Rows from block 4 of a small audio embedding model, named by matrix and row number. Rows with one number belong to one channel. Each number is 200 + 20 x the weight over its row's rms, rounded and kept within 0 to 999. All counts start at 0.
After each channel's rows are labels from the 100 clips, of 14976, where the channel reaches its highest value: "responds to" is what is common among them. Only what is clearly more common there than usual is listed. The data: synthesized solo parts of chorales (CocoChorales). In brackets: how many of the 100, against the usual share in percent.
# convs0: first width-5 conv, stride 2 (model.blocks.4.convs.0.weight, 128x128x5, each kernel summed), inputs 0-127
# convs1: second width-5 conv (model.blocks.4.convs.1.weight, 128x128x5, transposed, each kernel summed), outputs 0-127

convs0.9,196,160,212,172,239,180,212,197,209,212,219,221,186,223,225,213,200,177,239,220,179,232,185,236,173,205,216,188,168,166,175,196,216,204,163,173,204,154,185,216,205,203,218,183,183,212,187,219,178,196,210,193,199,193,176,188,216,185,193,187,172,206,212,174,176,211,209,185,210,210,156,193,213,203,189,219,175,235,195,171,201,212,172,205,243,226,227,186,212,215,177,196,203,205,193,164,223,176,196,188,204,166,183,210,209,213,219,201,186,206,217,210,211,190,229,207,158,202,173,210,220,235,202,205,180,227,193,212
convs1.9,164,177,196,173,227,214,194,217,190,164,237,215,195,192,204,170,168,174,191,209,221,228,202,229,209,196,172,213,203,211,199,202,226,189,223,165,172,224,213,198,163,198,202,206,189,184,198,205,191,209,215,178,206,191,190,163,223,218,230,225,217,181,208,210,163,187,194,189,222,210,194,177,181,178,213,207,194,211,203,177,201,211,229,216,231,166,203,193,199,200,196,221,177,212,211,170,195,205,153,253,197,175,175,212,232,193,191,228,177,200,209,221,172,211,188,221,187,219,160,183,215,209,233,177,229,192,208,185
responds to: cello (45 vs 9.9); note A#3 (34 vs 10.5); note A3 (33 vs 8.6); note C#4 (30 vs 12.1)

convs0.78,158,185,190,205,220,224,207,186,200,199,208,208,192,187,181,239,205,171,195,190,202,254,181,230,163,192,203,221,204,197,156,216,206,174,186,213,196,232,186,204,182,212,207,226,212,192,186,234,224,193,168,208,179,186,176,197,191,181,227,178,227,221,173,204,160,221,185,211,204,182,204,205,216,177,253,205,191,221,199,195,240,197,184,236,207,139,221,178,198,202,199,179,225,218,221,215,163,178,221,208,214,195,195,197,202,184,185,220,196,190,212,186,218,187,176,201,206,200,220,230,177,185,204,189,183,216,201,195
convs1.78,222,196,198,209,175,199,193,226,172,193,200,177,198,225,194,164,202,214,180,200,185,213,211,203,151,214,233,223,229,191,214,189,198,217,201,186,169,195,199,176,204,178,208,211,221,164,203,221,233,242,208,176,221,191,180,204,191,157,177,210,242,197,211,189,198,189,212,225,164,190,205,221,179,199,203,201,201,206,212,204,173,181,241,206,180,171,238,172,203,220,208,230,210,222,187,190,192,195,247,179,200,169,212,207,228,187,184,230,188,184,217,192,213,180,208,185,201,193,167,224,205,222,192,203,156,205,206,239
responds to: trumpet (58 vs 8.2); cello (29 vs 9.9)

convs0.94,163,178,204,176,219,205,198,205,159,161,201,204,180,203,220,230,197,192,215,205,180,216,227,220,202,221,191,150,207,216,194,193,214,202,179,186,196,198,194,207,223,192,189,209,170,196,216,205,182,223,184,190,171,232,210,231,167,177,197,177,176,214,196,212,199,198,178,137,203,219,199,226,214,186,232,195,184,229,225,188,213,188,176,187,197,218,203,216,188,207,228,217,211,210,218,217,198,207,157,228,225,190,170,203,195,180,213,221,195,184,231,223,233,148,215,206,202,222,236,202,175,185,189,208,168,205,197,207
convs1.94,163,222,190,194,197,207,215,189,220,190,206,193,218,174,214,225,195,178,216,198,207,188,215,216,210,186,210,214,228,176,202,193,184,193,190,196,201,176,174,169,248,184,193,169,192,188,220,183,192,209,205,165,175,186,178,203,224,153,211,190,165,187,206,208,215,215,193,204,209,205,216,184,224,264,206,182,209,203,177,191,250,185,191,192,188,143,223,181,197,208,218,203,194,170,228,209,188,189,171,201,186,198,197,190,251,191,192,200,234,206,212,253,215,179,216,195,189,192,220,186,211,183,226,207,229,218,211,192
responds to: tuba (99 vs 8.8); note A#3 (30 vs 10.5); note G#3 (28 vs 8); note A3 (27 vs 8.6)

convs0.39,224,210,173,228,166,186,221,193,168,189,209,205,221,198,167,171,210,186,210,184,197,192,174,214,205,204,216,174,172,212,223,183,196,185,223,178,198,182,204,152,192,204,236,216,161,209,166,213,188,250,219,233,203,224,180,200,207,215,167,194,206,189,205,239,204,168,236,159,215,185,202,161,213,235,225,218,207,183,185,226,197,208,228,222,187,172,180,211,197,190,190,206,196,227,186,185,187,220,204,213,221,192,172,192,208,168,192,199,222,214,210,216,190,225,240,232,202,195,217,206,207,221,189,200,193,217,203,195
convs1.39,204,185,200,209,220,195,164,202,222,244,214,200,174,191,186,233,247,169,242,219,187,198,215,145,211,243,220,238,190,217,211,198,212,190,202,214,201,186,226,203,211,197,197,171,190,226,174,200,172,224,232,223,209,194,196,203,211,140,175,190,209,210,206,204,191,195,191,176,203,193,189,187,229,197,222,196,223,211,209,211,168,218,162,191,194,193,212,189,187,202,189,211,191,201,215,196,191,184,202,164,205,209,189,200,202,186,194,182,220,176,221,195,199,208,244,218,221,220,183,166,175,162,210,206,185,192,197,241
responds to: violin (100 vs 14); note E5 (80 vs 7.4); note F#5 (30 vs 6.8); note D#5 (26 vs 8.4)

convs0.17,199,221,158,198,207,219,205,210,168,185,224,186,215,205,192,190,188,192,200,222,189,261,178,190,180,225,173,232,191,199,193,192,207,175,199,201,166,217,189,212,189,222,198,201,205,191,200,227,224,185,208,222,158,181,253,197,195,216,163,178,180,199,199,220,237,170,184,235,211,182,180,186,204,230,192,187,199,211,210,218,176,207,216,215,188,236,180,200,175,154,179,212,170,218,235,201,223,201,171,164,233,175,197,192,208,197,191,208,184,166,183,217,223,201,213,185,184,197,220,212,199,172,190,208,202,193,191,208
convs1.17,192,219,235,182,208,185,182,165,202,187,202,193,197,207,203,189,176,184,204,171,189,189,221,185,210,212,226,176,201,189,201,183,185,208,170,217,208,216,224,201,189,187,202,204,233,211,183,195,221,200,229,154,190,191,183,167,242,178,184,238,205,183,233,200,207,215,194,200,169,195,202,203,206,193,226,198,190,211,211,215,207,194,191,218,199,212,201,166,175,228,197,211,202,223,197,158,184,204,189,184,190,201,210,194,183,189,147,181,277,217,202,241,205,176,201,199,189,225,185,246,205,204,186,187,211,227,166,235
responds to: cello (95 vs 9.9); note A#3 (31 vs 10.5); note A3 (30 vs 8.6); note F3 (26 vs 3.7)

convs0.114,226,200,211,173,212,191,208,197,175,203,232,210,210,194,170,178,197,224,223,209,203,206,179,219,214,192,167,220,180,182,190,185,205,173,213,182,215,168,218,208,211,169,212,183,188,197,201,229,240,179,181,182,223,161,173,219,211,168,177,179,178,241,187,195,163,182,217,201,185,207,201,177,182,198,200,169,189,213,199,201,224,209,212,216,221,187,243,192,222,238,176,182,211,223,242,195,183,179,238,199,221,211,181,229,206,198,188,226,207,177,204,217,243,208,211,205,209,206,196,200,203,168,229,192,228,231,174,214
convs1.114,191,196,194,227,196,205,194,208,215,169,182,178,164,253,191,196,191,190,196,217,199,192,202,199,164,183,159,234,225,199,221,184,214,219,191,187,192,217,175,195,191,202,181,214,213,206,196,219,204,214,217,179,193,203,163,167,198,183,177,234,233,206,193,211,190,199,188,199,192,218,179,179,188,162,183,214,170,200,220,210,204,199,240,187,180,179,223,185,210,210,203,248,203,222,227,200,201,209,174,203,235,132,208,218,217,172,222,219,183,202,201,202,224,189,210,170,221,198,162,208,207,229,195,223,175,167,204,201
responds to: cello (99 vs 9.9); note B3 (50 vs 9.4); note A3 (39 vs 8.6); note A#3 (39 vs 10.5)

convs0.28,196,167,225,235,186,191,223,205,217,217,203,176,189,184,170,212,184,198,234,206,237,189,206,210,227,197,180,193,249,204,172,219,190,231,195,245,250,202,225,191,196,227,197,189,201,225,233,185,195,153,174,214,169,196,199,188,186,241,178,206,192,216,217,208,241,212,206,253,188,202,206,190,207,178,204,197,219,206,175,191,198,188,191,186,192,195,189,187,168,214,203,217,216,206,200,189,221,216,178,192,207,220,212,204,214,229,192,225,234,190,229,183,197,194,157,195,206,203,186,179,174,183,198,200,170,178,220,203
convs1.28,171,197,199,187,198,195,193,189,195,200,182,207,200,236,165,177,184,196,223,187,221,208,179,203,176,199,218,153,195,176,232,206,151,199,207,209,172,199,207,208,201,209,159,191,195,188,229,185,190,201,226,207,199,234,225,181,202,236,209,210,233,237,218,176,195,212,173,208,200,207,199,193,224,224,180,194,162,187,214,240,212,210,210,196,238,220,218,166,220,178,213,215,245,185,194,187,183,179,223,184,196,191,203,210,212,172,224,182,204,210,225,233,202,197,206,194,235,209,188,192,170,179,198,212,154,194,222,228
responds to: trumpet (65 vs 8.2); note F5 (48 vs 7.8); note D#5 (36 vs 8.4); instrument: violin (35 vs 14)

convs0.125,217,183,215,183,251,188,201,188,196,185,184,229,202,184,228,190,179,223,215,196,209,246,165,179,172,241,187,229,195,177,237,216,213,216,202,207,221,206,222,179,178,177,183,169,175,202,205,173,197,174,216,182,209,190,175,206,168,167,209,177,233,213,198,222,219,207,197,207,248,204,193,183,201,204,192,193,197,207,204,228,225,209,216,208,216,180,192,218,181,195,207,167,237,195,203,192,218,172,203,223,223,236,209,192,200,196,204,191,181,209,237,166,163,185,179,205,212,211,193,206,221,187,190,222,201,223,242,216
convs1.125,229,193,214,188,195,215,185,248,193,199,191,189,190,179,190,217,215,222,206,198,209,193,243,185,172,196,261,218,208,155,193,194,226,207,192,167,213,205,188,160,216,249,193,213,211,196,209,236,180,206,192,228,226,200,188,186,177,206,216,173,218,223,230,226,182,232,203,218,189,205,206,204,182,208,180,206,205,179,173,233,220,192,200,183,180,185,187,227,200,234,212,198,242,189,217,166,220,191,201,190,195,193,207,170,210,215,208,160,182,208,217,174,223,192,212,209,186,213,185,186,221,210,166,218,214,180,192,221
responds to: violin (100 vs 14); note G5 (51 vs 6.4); note E5 (30 vs 7.4); note G#5 (28 vs 3.8)

convs0.63,205,194,207,187,214,231,216,208,228,216,173,227,213,193,194,178,188,196,194,195,225,196,199,223,184,212,224,206,220,195,176,197,200,220,212,229,227,209,187,197,177,234,213,228,189,193,180,216,217,185,201,203,204,181,176,197,158,154,215,199,230,231,218,170,229,210,198,192,204,228,205,174,183,183,239,237,217,188,193,230,195,148,201,193,198,189,202,186,226,208,217,179,196,201,229,205,220,194,195,198,203,215,248,208,210,247,158,218,186,230,211,193,244,180,182,207,179,212,210,196,171,192,195,214,214,164,183,224
convs1.63,206,220,169,212,191,203,166,185,177,195,240,205,185,247,232,206,182,225,169,223,200,157,215,158,195,216,240,209,182,208,190,202,202,194,222,191,187,172,177,180,167,187,193,185,207,191,194,188,255,186,199,198,213,175,248,177,166,226,234,226,196,214,201,190,187,185,219,213,201,198,225,198,199,196,218,194,191,203,231,204,200,186,186,196,189,202,206,225,224,201,216,210,204,180,190,241,213,228,214,201,222,201,214,186,201,217,204,228,194,242,214,236,178,180,234,197,183,186,182,183,183,200,197,177,210,197,175,204
responds to: horn (100 vs 7.1); note C5 (47 vs 10.3); note C#5 (44 vs 9.9); note A#4 (40 vs 10.5)

convs0.67,200,196,217,220,223,203,229,221,213,219,204,255,200,238,225,198,211,215,180,218,185,180,186,196,187,150,211,201,172,217,223,216,174,203,208,250,189,204,200,218,195,207,204,206,208,205,201,235,190,215,233,209,203,212,178,199,219,200,170,204,204,201,177,220,203,156,209,210,197,254,204,202,192,233,207,215,192,179,215,196,174,202,206,189,205,205,207,241,188,166,173,180,214,188,221,202,180,160,217,216,163,205,171,213,183,211,210,204,212,195,201,218,241,186,195,197,214,195,200,221,171,179,182,201,232,238,217,172
convs1.67,202,175,222,188,201,213,238,186,210,202,216,193,190,182,203,229,200,203,159,217,221,178,215,190,190,183,201,219,219,202,201,219,186,248,188,212,199,186,201,230,239,175,182,212,216,199,249,200,233,167,202,177,200,200,154,180,191,194,253,162,203,234,215,224,188,189,210,209,210,200,206,201,213,187,162,193,208,236,202,191,217,188,200,193,201,226,215,225,184,208,183,208,198,193,172,167,230,224,194,193,227,207,202,166,203,164,215,183,200,184,207,180,199,195,215,191,197,222,181,183,166,180,238,216,193,178,220,227
responds to: horn (100 vs 7.1); note A#4 (59 vs 10.5); note F#4 (37 vs 8.4); note C5 (30 vs 10.3)

convs0.65,216,190,221,196,210,172,236,193,170,177,219,214,203,207,222,191,172,216,187,187,205,192,211,178,203,178,211,225,208,167,259,218,173,196,208,205,201,198,192,180,197,186,171,189,210,214,212,204,187,192,222,158,189,188,229,199,198,202,182,229,217,208,183,200,204,203,180,218,224,199,185,214,219,174,195,143,208,201,179,204,195,180,195,238,173,180,215,184,173,182,210,176,224,203,225,190,171,169,184,173,189,204,185,195,194,222,216,191,210,189,196,154,208,164,226,208,198,200,164,222,241,217,177,222,200,241,217,177
convs1.65,227,209,212,226,180,236,198,191,199,206,212,180,220,173,210,217,206,216,199,194,209,177,221,209,182,186,272,260,187,189,204,186,216,208,189,202,173,193,226,198,181,201,183,160,186,155,204,223,205,212,208,225,225,227,217,203,192,200,165,184,211,218,212,187,226,210,200,182,151,175,176,214,182,173,202,210,213,207,185,213,222,224,221,195,193,192,233,214,215,209,179,208,213,220,191,198,159,225,225,161,197,215,223,192,219,202,196,185,199,178,212,195,204,197,180,198,183,224,210,214,193,241,198,178,202,217,212,170
responds to: violin (100 vs 14); note A#4 (74 vs 10.5); note C5 (32 vs 10.3)

convs0.100,191,193,200,200,211,192,219,211,233,181,204,203,217,178,211,173,227,227,218,205,191,225,185,207,207,190,206,211,246,202,204,210,206,243,205,238,165,233,190,223,172,219,182,176,232,200,231,236,183,208,176,200,218,226,227,202,200,207,192,179,208,188,176,209,183,205,154,215,162,185,197,161,158,200,184,209,228,206,192,223,193,200,203,203,200,170,216,212,206,229,221,202,215,192,185,183,229,206,183,180,193,191,204,186,226,186,216,209,254,199,180,199,225,205,197,222,216,191,191,214,138,221,210,180,206,207,182,189
convs1.100,167,209,226,189,208,213,226,245,177,195,150,217,204,212,141,207,183,224,218,218,184,198,189,191,166,226,210,201,162,146,221,209,198,218,176,194,210,196,195,214,187,194,192,186,200,196,196,193,232,233,228,210,216,210,169,225,210,219,230,201,162,185,210,181,215,180,184,208,197,205,184,183,186,204,157,189,200,214,212,218,194,194,214,198,210,176,207,223,216,208,180,191,197,207,211,175,194,217,221,202,196,214,198,150,218,193,175,202,184,201,195,205,220,163,181,210,208,207,168,231,197,176,171,192,205,211,227,165
responds to: flute (47 vs 8.5); note C5 (35 vs 10.3); note D5 (30 vs 8.1); trumpet (28 vs 8.2)

convs0.73,186,215,192,204,201,176,224,188,224,205,209,198,164,197,188,184,181,191,170,207,205,222,204,197,195,202,225,222,217,197,226,205,209,197,202,220,208,241,189,257,212,186,191,197,194,217,225,194,149,197,229,202,229,207,184,197,198,198,217,175,209,195,248,175,206,226,188,198,178,174,198,207,181,149,159,197,187,185,210,219,215,193,199,217,200,176,232,210,201,221,190,163,199,225,206,192,186,224,170,206,215,236,210,243,187,212,203,203,191,192,241,199,174,218,232,203,208,232,200,247,216,203,218,198,166,219,190,198
convs1.73,171,217,175,224,210,221,236,216,206,226,189,205,189,216,217,197,207,173,216,220,208,210,211,206,206,180,206,158,234,204,247,202,168,165,204,215,183,157,217,220,216,238,195,213,175,212,221,201,211,209,229,185,191,252,155,201,215,228,195,197,225,176,202,173,195,190,187,208,189,211,203,183,207,220,171,190,181,201,214,243,162,220,221,197,217,185,191,213,194,166,191,184,194,201,218,222,237,210,222,173,190,185,193,183,168,200,216,199,212,229,201,207,192,178,197,207,224,196,186,220,185,176,195,205,192,166,202,175
responds to: trumpet (100 vs 8.2); note D5 (81 vs 8.1); note E5 (53 vs 7.4); note C#5 (33 vs 9.9)

convs0.10,182,199,268,190,202,201,179,161,217,153,216,206,207,197,240,212,206,209,198,182,175,185,170,181,214,213,210,189,192,189,201,187,189,184,170,199,197,191,204,211,179,203,197,210,210,205,180,185,180,146,241,229,185,176,200,223,208,205,230,195,206,200,197,239,202,188,191,161,199,218,192,194,199,201,205,200,210,193,183,203,232,225,214,183,212,193,225,182,205,266,154,220,174,205,226,191,210,180,188,166,208,212,199,210,188,196,183,168,162,203,182,210,193,222,205,208,181,202,196,198,224,180,221,185,213,170,196,191
convs1.10,189,232,201,224,182,194,151,220,194,183,177,191,190,191,197,181,165,210,171,237,186,213,208,197,229,173,232,202,177,216,202,212,232,185,191,199,189,206,215,216,168,210,247,175,189,210,175,222,194,204,192,182,216,190,196,189,181,216,199,222,221,224,175,187,213,222,214,184,226,189,202,166,195,177,178,193,177,185,214,209,229,233,182,182,205,210,191,224,232,228,160,208,189,229,198,196,199,155,183,192,222,226,188,190,219,204,188,197,210,235,184,203,173,191,255,203,198,190,169,174,200,168,184,190,216,198,189,207
responds to: note C5 (85 vs 10.3); violin (85 vs 14); note A#4 (28 vs 10.5); note D5 (26 vs 8.1)

convs0.116,220,225,208,203,229,208,209,223,181,269,220,201,182,200,191,196,206,182,228,209,220,161,181,206,188,215,192,185,199,192,160,223,177,188,208,190,172,198,192,213,178,223,213,195,147,209,205,235,218,190,220,180,170,202,160,198,183,190,201,191,208,213,210,189,210,209,167,199,181,211,180,204,157,194,223,201,197,189,214,221,213,231,180,199,241,200,181,194,181,209,179,199,166,201,191,226,256,192,205,209,234,200,183,204,191,225,202,201,178,190,173,176,189,217,239,202,211,234,194,205,211,174,199,207,189,220,197,178
convs1.116,203,174,192,225,208,195,179,191,200,221,179,211,201,217,211,178,173,193,186,247,194,167,195,186,158,203,177,186,194,205,208,198,249,190,215,193,171,179,228,215,176,166,216,212,245,203,189,204,229,177,214,203,203,182,243,174,185,213,224,210,188,160,217,191,222,214,208,201,192,189,170,203,169,216,214,243,189,263,163,212,202,202,244,237,219,202,213,193,199,194,173,188,184,187,195,198,212,209,173,217,224,198,199,187,190,182,191,208,208,196,202,187,205,190,221,223,206,218,211,193,212,176,197,241,201,212,184,197
responds to: horn (50 vs 7.1); tuba (47 vs 8.8); note G3 (31 vs 6.1); note A3 (26 vs 8.6)

convs0.89,161,176,179,187,178,175,206,181,210,232,210,202,210,201,214,195,192,190,211,233,219,151,192,225,205,193,258,205,209,211,194,202,210,237,211,189,207,162,202,212,205,185,193,201,189,186,267,233,194,211,214,198,196,203,227,226,199,158,179,238,199,205,173,171,188,182,189,195,196,187,189,216,200,186,232,190,225,229,189,207,223,207,176,232,200,187,206,145,213,213,168,203,181,185,193,225,208,202,196,226,204,222,215,202,176,218,197,173,185,177,202,183,219,181,194,185,181,213,193,189,215,220,217,184,179,194,186,222
convs1.89,216,191,215,163,176,206,222,190,221,218,201,221,203,227,188,206,220,220,201,215,216,234,189,206,213,237,237,201,198,215,166,184,205,184,210,195,230,153,195,188,188,197,212,165,213,201,191,168,232,217,184,192,174,183,218,205,200,202,223,171,222,200,195,187,207,181,202,187,205,191,207,210,233,173,199,215,187,193,177,167,197,197,206,183,221,192,192,207,196,169,193,182,211,191,224,211,184,176,211,245,224,196,224,198,218,207,212,169,190,250,213,225,162,182,193,209,193,195,194,257,212,206,210,235,186,183,154,171
responds to: violin (88 vs 14); note F#5 (48 vs 6.8)

convs0.102,192,213,209,186,219,199,211,217,194,167,236,171,180,218,175,167,217,191,194,177,236,206,210,168,216,183,218,176,193,215,210,193,190,197,225,187,176,201,201,194,194,206,176,235,187,198,217,184,223,214,182,218,192,215,177,228,193,186,208,163,222,176,209,181,214,188,240,170,198,183,188,231,220,199,205,211,173,200,188,216,238,191,180,182,183,195,193,205,210,228,219,196,172,234,191,204,181,244,193,233,197,214,197,192,185,174,212,199,237,217,207,225,173,167,246,227,201,180,196,179,226,196,178,213,182,247,188,196
convs1.102,191,180,173,187,215,218,196,163,210,173,222,189,185,178,164,202,216,230,248,214,210,227,184,177,184,202,216,188,190,198,190,186,213,189,181,208,219,201,210,208,182,201,185,199,205,212,176,180,187,183,195,209,203,175,217,182,209,176,212,180,192,187,164,190,190,189,212,184,190,216,200,237,174,200,212,189,258,189,180,200,217,210,180,182,210,196,167,192,172,227,189,185,190,180,202,219,206,220,172,190,206,229,194,224,189,208,210,181,203,154,193,164,197,218,194,224,173,227,211,180,182,144,230,237,226,229,165,199
responds to: tuba (100 vs 8.8); note F3 (34 vs 3.7); note G3 (33 vs 6.1); note A3 (28 vs 8.6)

convs0.20,182,197,236,197,202,190,183,182,207,166,219,197,176,200,198,172,230,216,233,156,232,227,228,190,176,206,213,199,194,160,234,184,197,187,186,214,163,194,184,206,205,216,220,148,220,187,193,193,220,186,233,201,173,222,183,186,212,220,182,219,235,218,179,182,161,192,215,224,218,178,209,223,186,208,220,223,192,200,190,232,205,185,201,201,199,212,174,205,218,189,224,192,226,190,194,172,214,198,205,204,221,218,188,220,207,190,194,197,216,205,214,195,238,218,177,185,253,176,246,214,230,202,193,194,192,193,217,190
convs1.20,187,201,177,216,192,193,174,210,191,193,245,178,229,200,190,209,170,180,222,185,214,209,185,199,202,215,241,203,187,186,216,201,216,228,209,181,248,175,181,190,209,191,176,253,172,189,192,207,224,193,228,182,218,179,205,221,188,186,179,196,189,224,198,213,213,208,183,183,183,226,249,206,184,165,190,195,210,225,187,184,192,207,205,206,206,233,198,201,209,227,204,238,178,199,173,208,168,201,208,197,139,227,177,194,195,219,194,210,193,180,228,219,163,206,197,155,175,186,210,187,193,184,185,195,222,202,169,209
responds to: double bass (61 vs 1.7); instrument: trumpet (31 vs 8.2); note G5 (30 vs 6.4)

convs0.77,155,218,192,209,184,207,240,185,190,208,186,147,221,234,203,180,220,214,198,186,165,178,209,193,210,181,187,192,216,192,204,209,206,182,211,181,185,228,203,184,190,195,214,185,221,222,180,176,207,233,182,217,171,189,192,222,217,242,207,218,187,204,220,197,196,226,212,212,208,228,184,197,210,189,162,224,218,210,208,183,223,169,210,235,177,187,211,201,189,230,218,197,221,166,183,189,180,208,266,209,165,181,198,209,188,180,191,195,235,201,229,180,187,200,224,209,205,179,199,215,225,221,169,205,205,230,180,215
convs1.77,217,185,177,214,212,202,167,202,218,199,199,237,207,198,209,192,173,189,205,188,211,182,190,171,224,185,181,178,218,211,216,219,210,154,210,205,205,213,172,219,223,224,187,223,206,186,207,210,172,176,191,191,157,194,179,220,192,220,184,195,198,202,194,222,218,181,207,188,152,172,180,188,180,228,203,221,232,192,206,185,214,197,224,194,205,167,174,191,185,231,168,189,217,187,218,225,187,203,216,198,241,198,167,213,169,233,186,192,219,158,180,209,207,204,184,225,205,211,156,166,190,205,182,197,197,154,218,170
responds to: trumpet (76 vs 8.2); note D5 (35 vs 8.1); note C#5 (29 vs 9.9); note E5 (26 vs 7.4)

convs0.19,201,214,227,187,198,213,187,218,178,229,170,198,163,253,201,203,215,181,231,187,190,216,181,209,191,187,208,201,211,239,189,208,192,221,213,209,200,194,185,183,212,208,204,238,210,197,212,170,206,215,192,183,223,212,184,214,221,237,209,228,173,226,187,236,205,167,187,191,217,222,200,176,217,216,219,209,177,225,184,185,207,246,198,217,234,229,219,186,199,171,190,223,185,205,242,197,205,179,203,218,189,176,226,189,187,201,262,170,205,200,194,207,187,189,180,186,170,191,212,166,196,182,166,194,209,225,182,217
convs1.19,189,168,234,221,193,202,184,208,222,216,197,184,207,189,185,218,221,174,199,154,159,189,202,226,207,208,172,180,181,181,204,194,220,211,234,192,186,199,206,224,186,230,203,185,209,203,196,205,193,214,197,221,206,169,220,190,194,209,216,204,188,232,173,183,168,225,216,198,211,179,195,174,223,215,154,195,186,190,209,160,204,217,205,203,201,198,192,196,195,185,196,172,205,182,231,187,194,238,178,237,198,216,211,143,220,149,192,237,191,203,214,224,176,195,229,237,190,198,233,193,202,199,196,213,185,189,170,168
responds to: horn (98 vs 7.1); note C5 (38 vs 10.3); note A#4 (29 vs 10.5); note B4 (28 vs 9.5)

convs0.29,203,200,201,205,197,195,199,165,187,155,220,201,201,197,220,215,163,212,173,229,204,200,175,223,183,190,221,241,206,200,179,232,199,236,180,207,210,232,231,199,217,192,183,202,196,165,174,198,171,211,177,153,246,181,190,202,170,209,191,191,217,185,188,187,172,203,195,234,182,191,202,176,211,199,226,198,196,202,215,219,207,231,196,184,179,191,196,190,173,161,202,253,210,204,219,204,223,203,196,185,182,216,216,192,171,190,190,198,189,167,190,182,186,180,226,209,239,181,181,197,217,219,207,204,185,181,181,248
convs1.29,208,152,224,193,172,253,188,248,172,215,196,209,199,178,181,207,207,220,209,229,243,202,160,205,183,212,183,183,183,207,221,201,206,179,196,158,223,219,201,179,240,189,209,206,200,193,192,233,175,205,196,192,205,213,185,182,224,200,209,200,197,176,194,206,214,212,182,184,197,189,211,227,170,190,164,182,226,189,167,200,192,200,209,232,208,150,203,221,184,183,215,195,215,198,179,195,179,232,166,189,213,186,213,209,202,188,213,185,197,235,204,162,216,217,209,206,220,204,168,186,181,166,172,220,197,181,185,195
responds to: clarinet (64 vs 8.9); note D#4 (28 vs 11.2); note F4 (27 vs 9.2)

convs0.42,187,207,224,211,228,152,194,192,198,196,242,199,201,174,207,205,202,198,230,171,178,252,160,225,187,210,220,200,200,199,172,200,184,221,221,204,209,189,194,189,200,219,210,229,182,231,203,206,210,209,183,214,155,194,193,172,244,208,176,188,202,178,166,228,175,210,191,198,195,186,188,216,163,190,233,182,176,214,216,209,221,199,198,214,200,225,229,249,218,172,190,214,168,177,246,219,213,197,194,210,213,187,211,196,209,194,232,186,178,208,210,191,195,172,213,204,211,185,201,206,197,182,206,191,238,235,184,197
convs1.42,182,178,209,214,179,196,186,241,167,157,212,211,184,181,205,220,220,180,196,184,179,213,189,211,181,165,203,187,185,163,166,175,269,189,192,186,170,216,194,228,202,184,197,203,226,161,177,185,211,216,200,202,198,194,208,165,204,187,202,205,204,217,224,193,193,196,221,191,211,191,226,189,219,203,207,221,208,199,217,216,189,219,230,216,186,166,224,162,199,194,219,245,202,193,224,189,163,159,212,215,208,197,192,189,179,173,184,197,211,192,197,236,182,218,177,189,187,196,158,212,171,232,201,195,195,199,200,185
responds to: cello (57 vs 9.9); trumpet (28 vs 8.2)

convs0.3,200,186,224,195,182,213,184,175,218,238,199,156,204,202,211,181,219,226,181,208,199,188,202,240,167,200,157,190,219,204,242,216,216,195,216,242,186,173,180,178,187,182,228,169,195,207,208,235,262,221,199,210,235,189,170,185,222,173,202,163,204,199,217,200,209,202,194,200,206,213,229,180,198,165,199,190,226,168,208,193,211,180,219,216,166,188,184,189,213,214,207,210,208,191,207,216,194,191,209,163,187,211,203,186,177,230,191,237,189,208,205,188,204,210,172,218,219,163,202,229,203,186,196,178,221,207,202,207
convs1.3,167,235,181,202,173,202,200,254,212,209,209,194,186,209,175,222,214,194,170,193,199,214,225,164,186,191,201,185,185,226,215,181,177,216,170,191,197,213,178,219,182,189,183,232,198,193,195,161,206,195,209,198,198,198,211,236,190,175,142,191,213,202,197,195,170,172,169,212,177,212,195,189,181,233,182,173,181,192,202,180,198,202,203,176,179,176,187,211,228,202,220,217,197,187,218,144,209,159,195,186,243,190,195,190,182,213,201,188,186,205,217,187,205,209,192,189,232,190,213,226,198,169,195,212,154,215,225,194
responds to: flute (69 vs 8.5); note C#5 (36 vs 9.9); note B4 (33 vs 9.5); note D5 (32 vs 8.1)

convs0.124,202,211,182,214,161,236,203,172,185,189,174,228,187,205,210,176,178,215,249,203,191,232,168,203,167,170,196,194,201,189,171,199,175,216,213,201,195,181,183,218,240,205,203,201,196,208,202,196,232,215,190,208,226,247,205,168,172,194,185,194,199,200,262,226,206,189,182,193,185,191,207,200,182,209,206,236,161,225,163,201,204,208,203,212,254,190,204,208,186,190,248,208,209,185,198,194,214,186,224,176,179,237,231,190,187,181,232,197,185,199,191,191,202,184,210,191,201,190,205,190,172,205,180,182,206,205,212,203
convs1.124,227,225,219,195,204,241,171,203,221,184,181,183,179,267,207,203,210,184,178,197,192,200,179,175,229,180,207,173,202,227,210,190,214,199,166,213,188,223,222,185,190,203,181,218,214,192,218,202,205,223,206,183,202,212,213,192,201,181,195,167,209,194,210,194,194,223,235,205,232,232,156,212,191,202,214,214,168,208,202,192,220,209,158,179,193,164,187,182,184,174,195,205,198,160,204,214,195,254,190,225,206,201,205,191,187,199,176,218,217,201,197,189,229,204,190,181,178,198,245,209,231,182,177,185,235,192,182,225
responds to: clarinet (73 vs 8.9); note C#5 (31 vs 9.9); note F#4 (25 vs 8.4)

convs0.0,180,204,221,210,172,194,204,202,225,190,176,195,184,248,184,207,196,214,150,197,183,195,210,184,207,202,197,176,190,220,186,191,168,197,216,200,196,176,211,246,240,168,183,208,171,210,201,207,209,174,184,230,182,248,185,196,187,197,168,194,208,213,194,183,212,170,223,197,194,200,163,198,233,165,192,183,188,267,187,197,191,184,160,196,195,195,185,242,185,188,220,159,192,207,173,188,183,213,202,221,200,220,174,187,218,217,186,196,187,203,177,195,191,207,207,190,191,223,210,195,218,209,208,186,216,225,232,178
convs1.0,205,193,219,184,197,212,158,214,192,161,218,195,182,185,240,197,176,233,234,220,179,189,243,167,179,223,198,229,212,204,198,220,207,217,203,218,216,215,179,180,219,220,210,199,184,217,193,200,208,177,179,206,161,195,190,181,175,207,223,227,190,236,206,204,215,174,206,200,201,214,185,211,184,189,201,225,199,185,191,228,206,208,204,191,195,270,179,238,198,179,207,208,232,190,221,191,199,176,207,227,186,215,180,220,187,214,209,210,234,207,227,191,152,222,228,209,182,208,229,196,206,205,226,172,178,191,214,193
responds to: violin (100 vs 14); note G#5 (44 vs 3.8); note A#5 (29 vs 1.3); note F#5 (25 vs 6.8)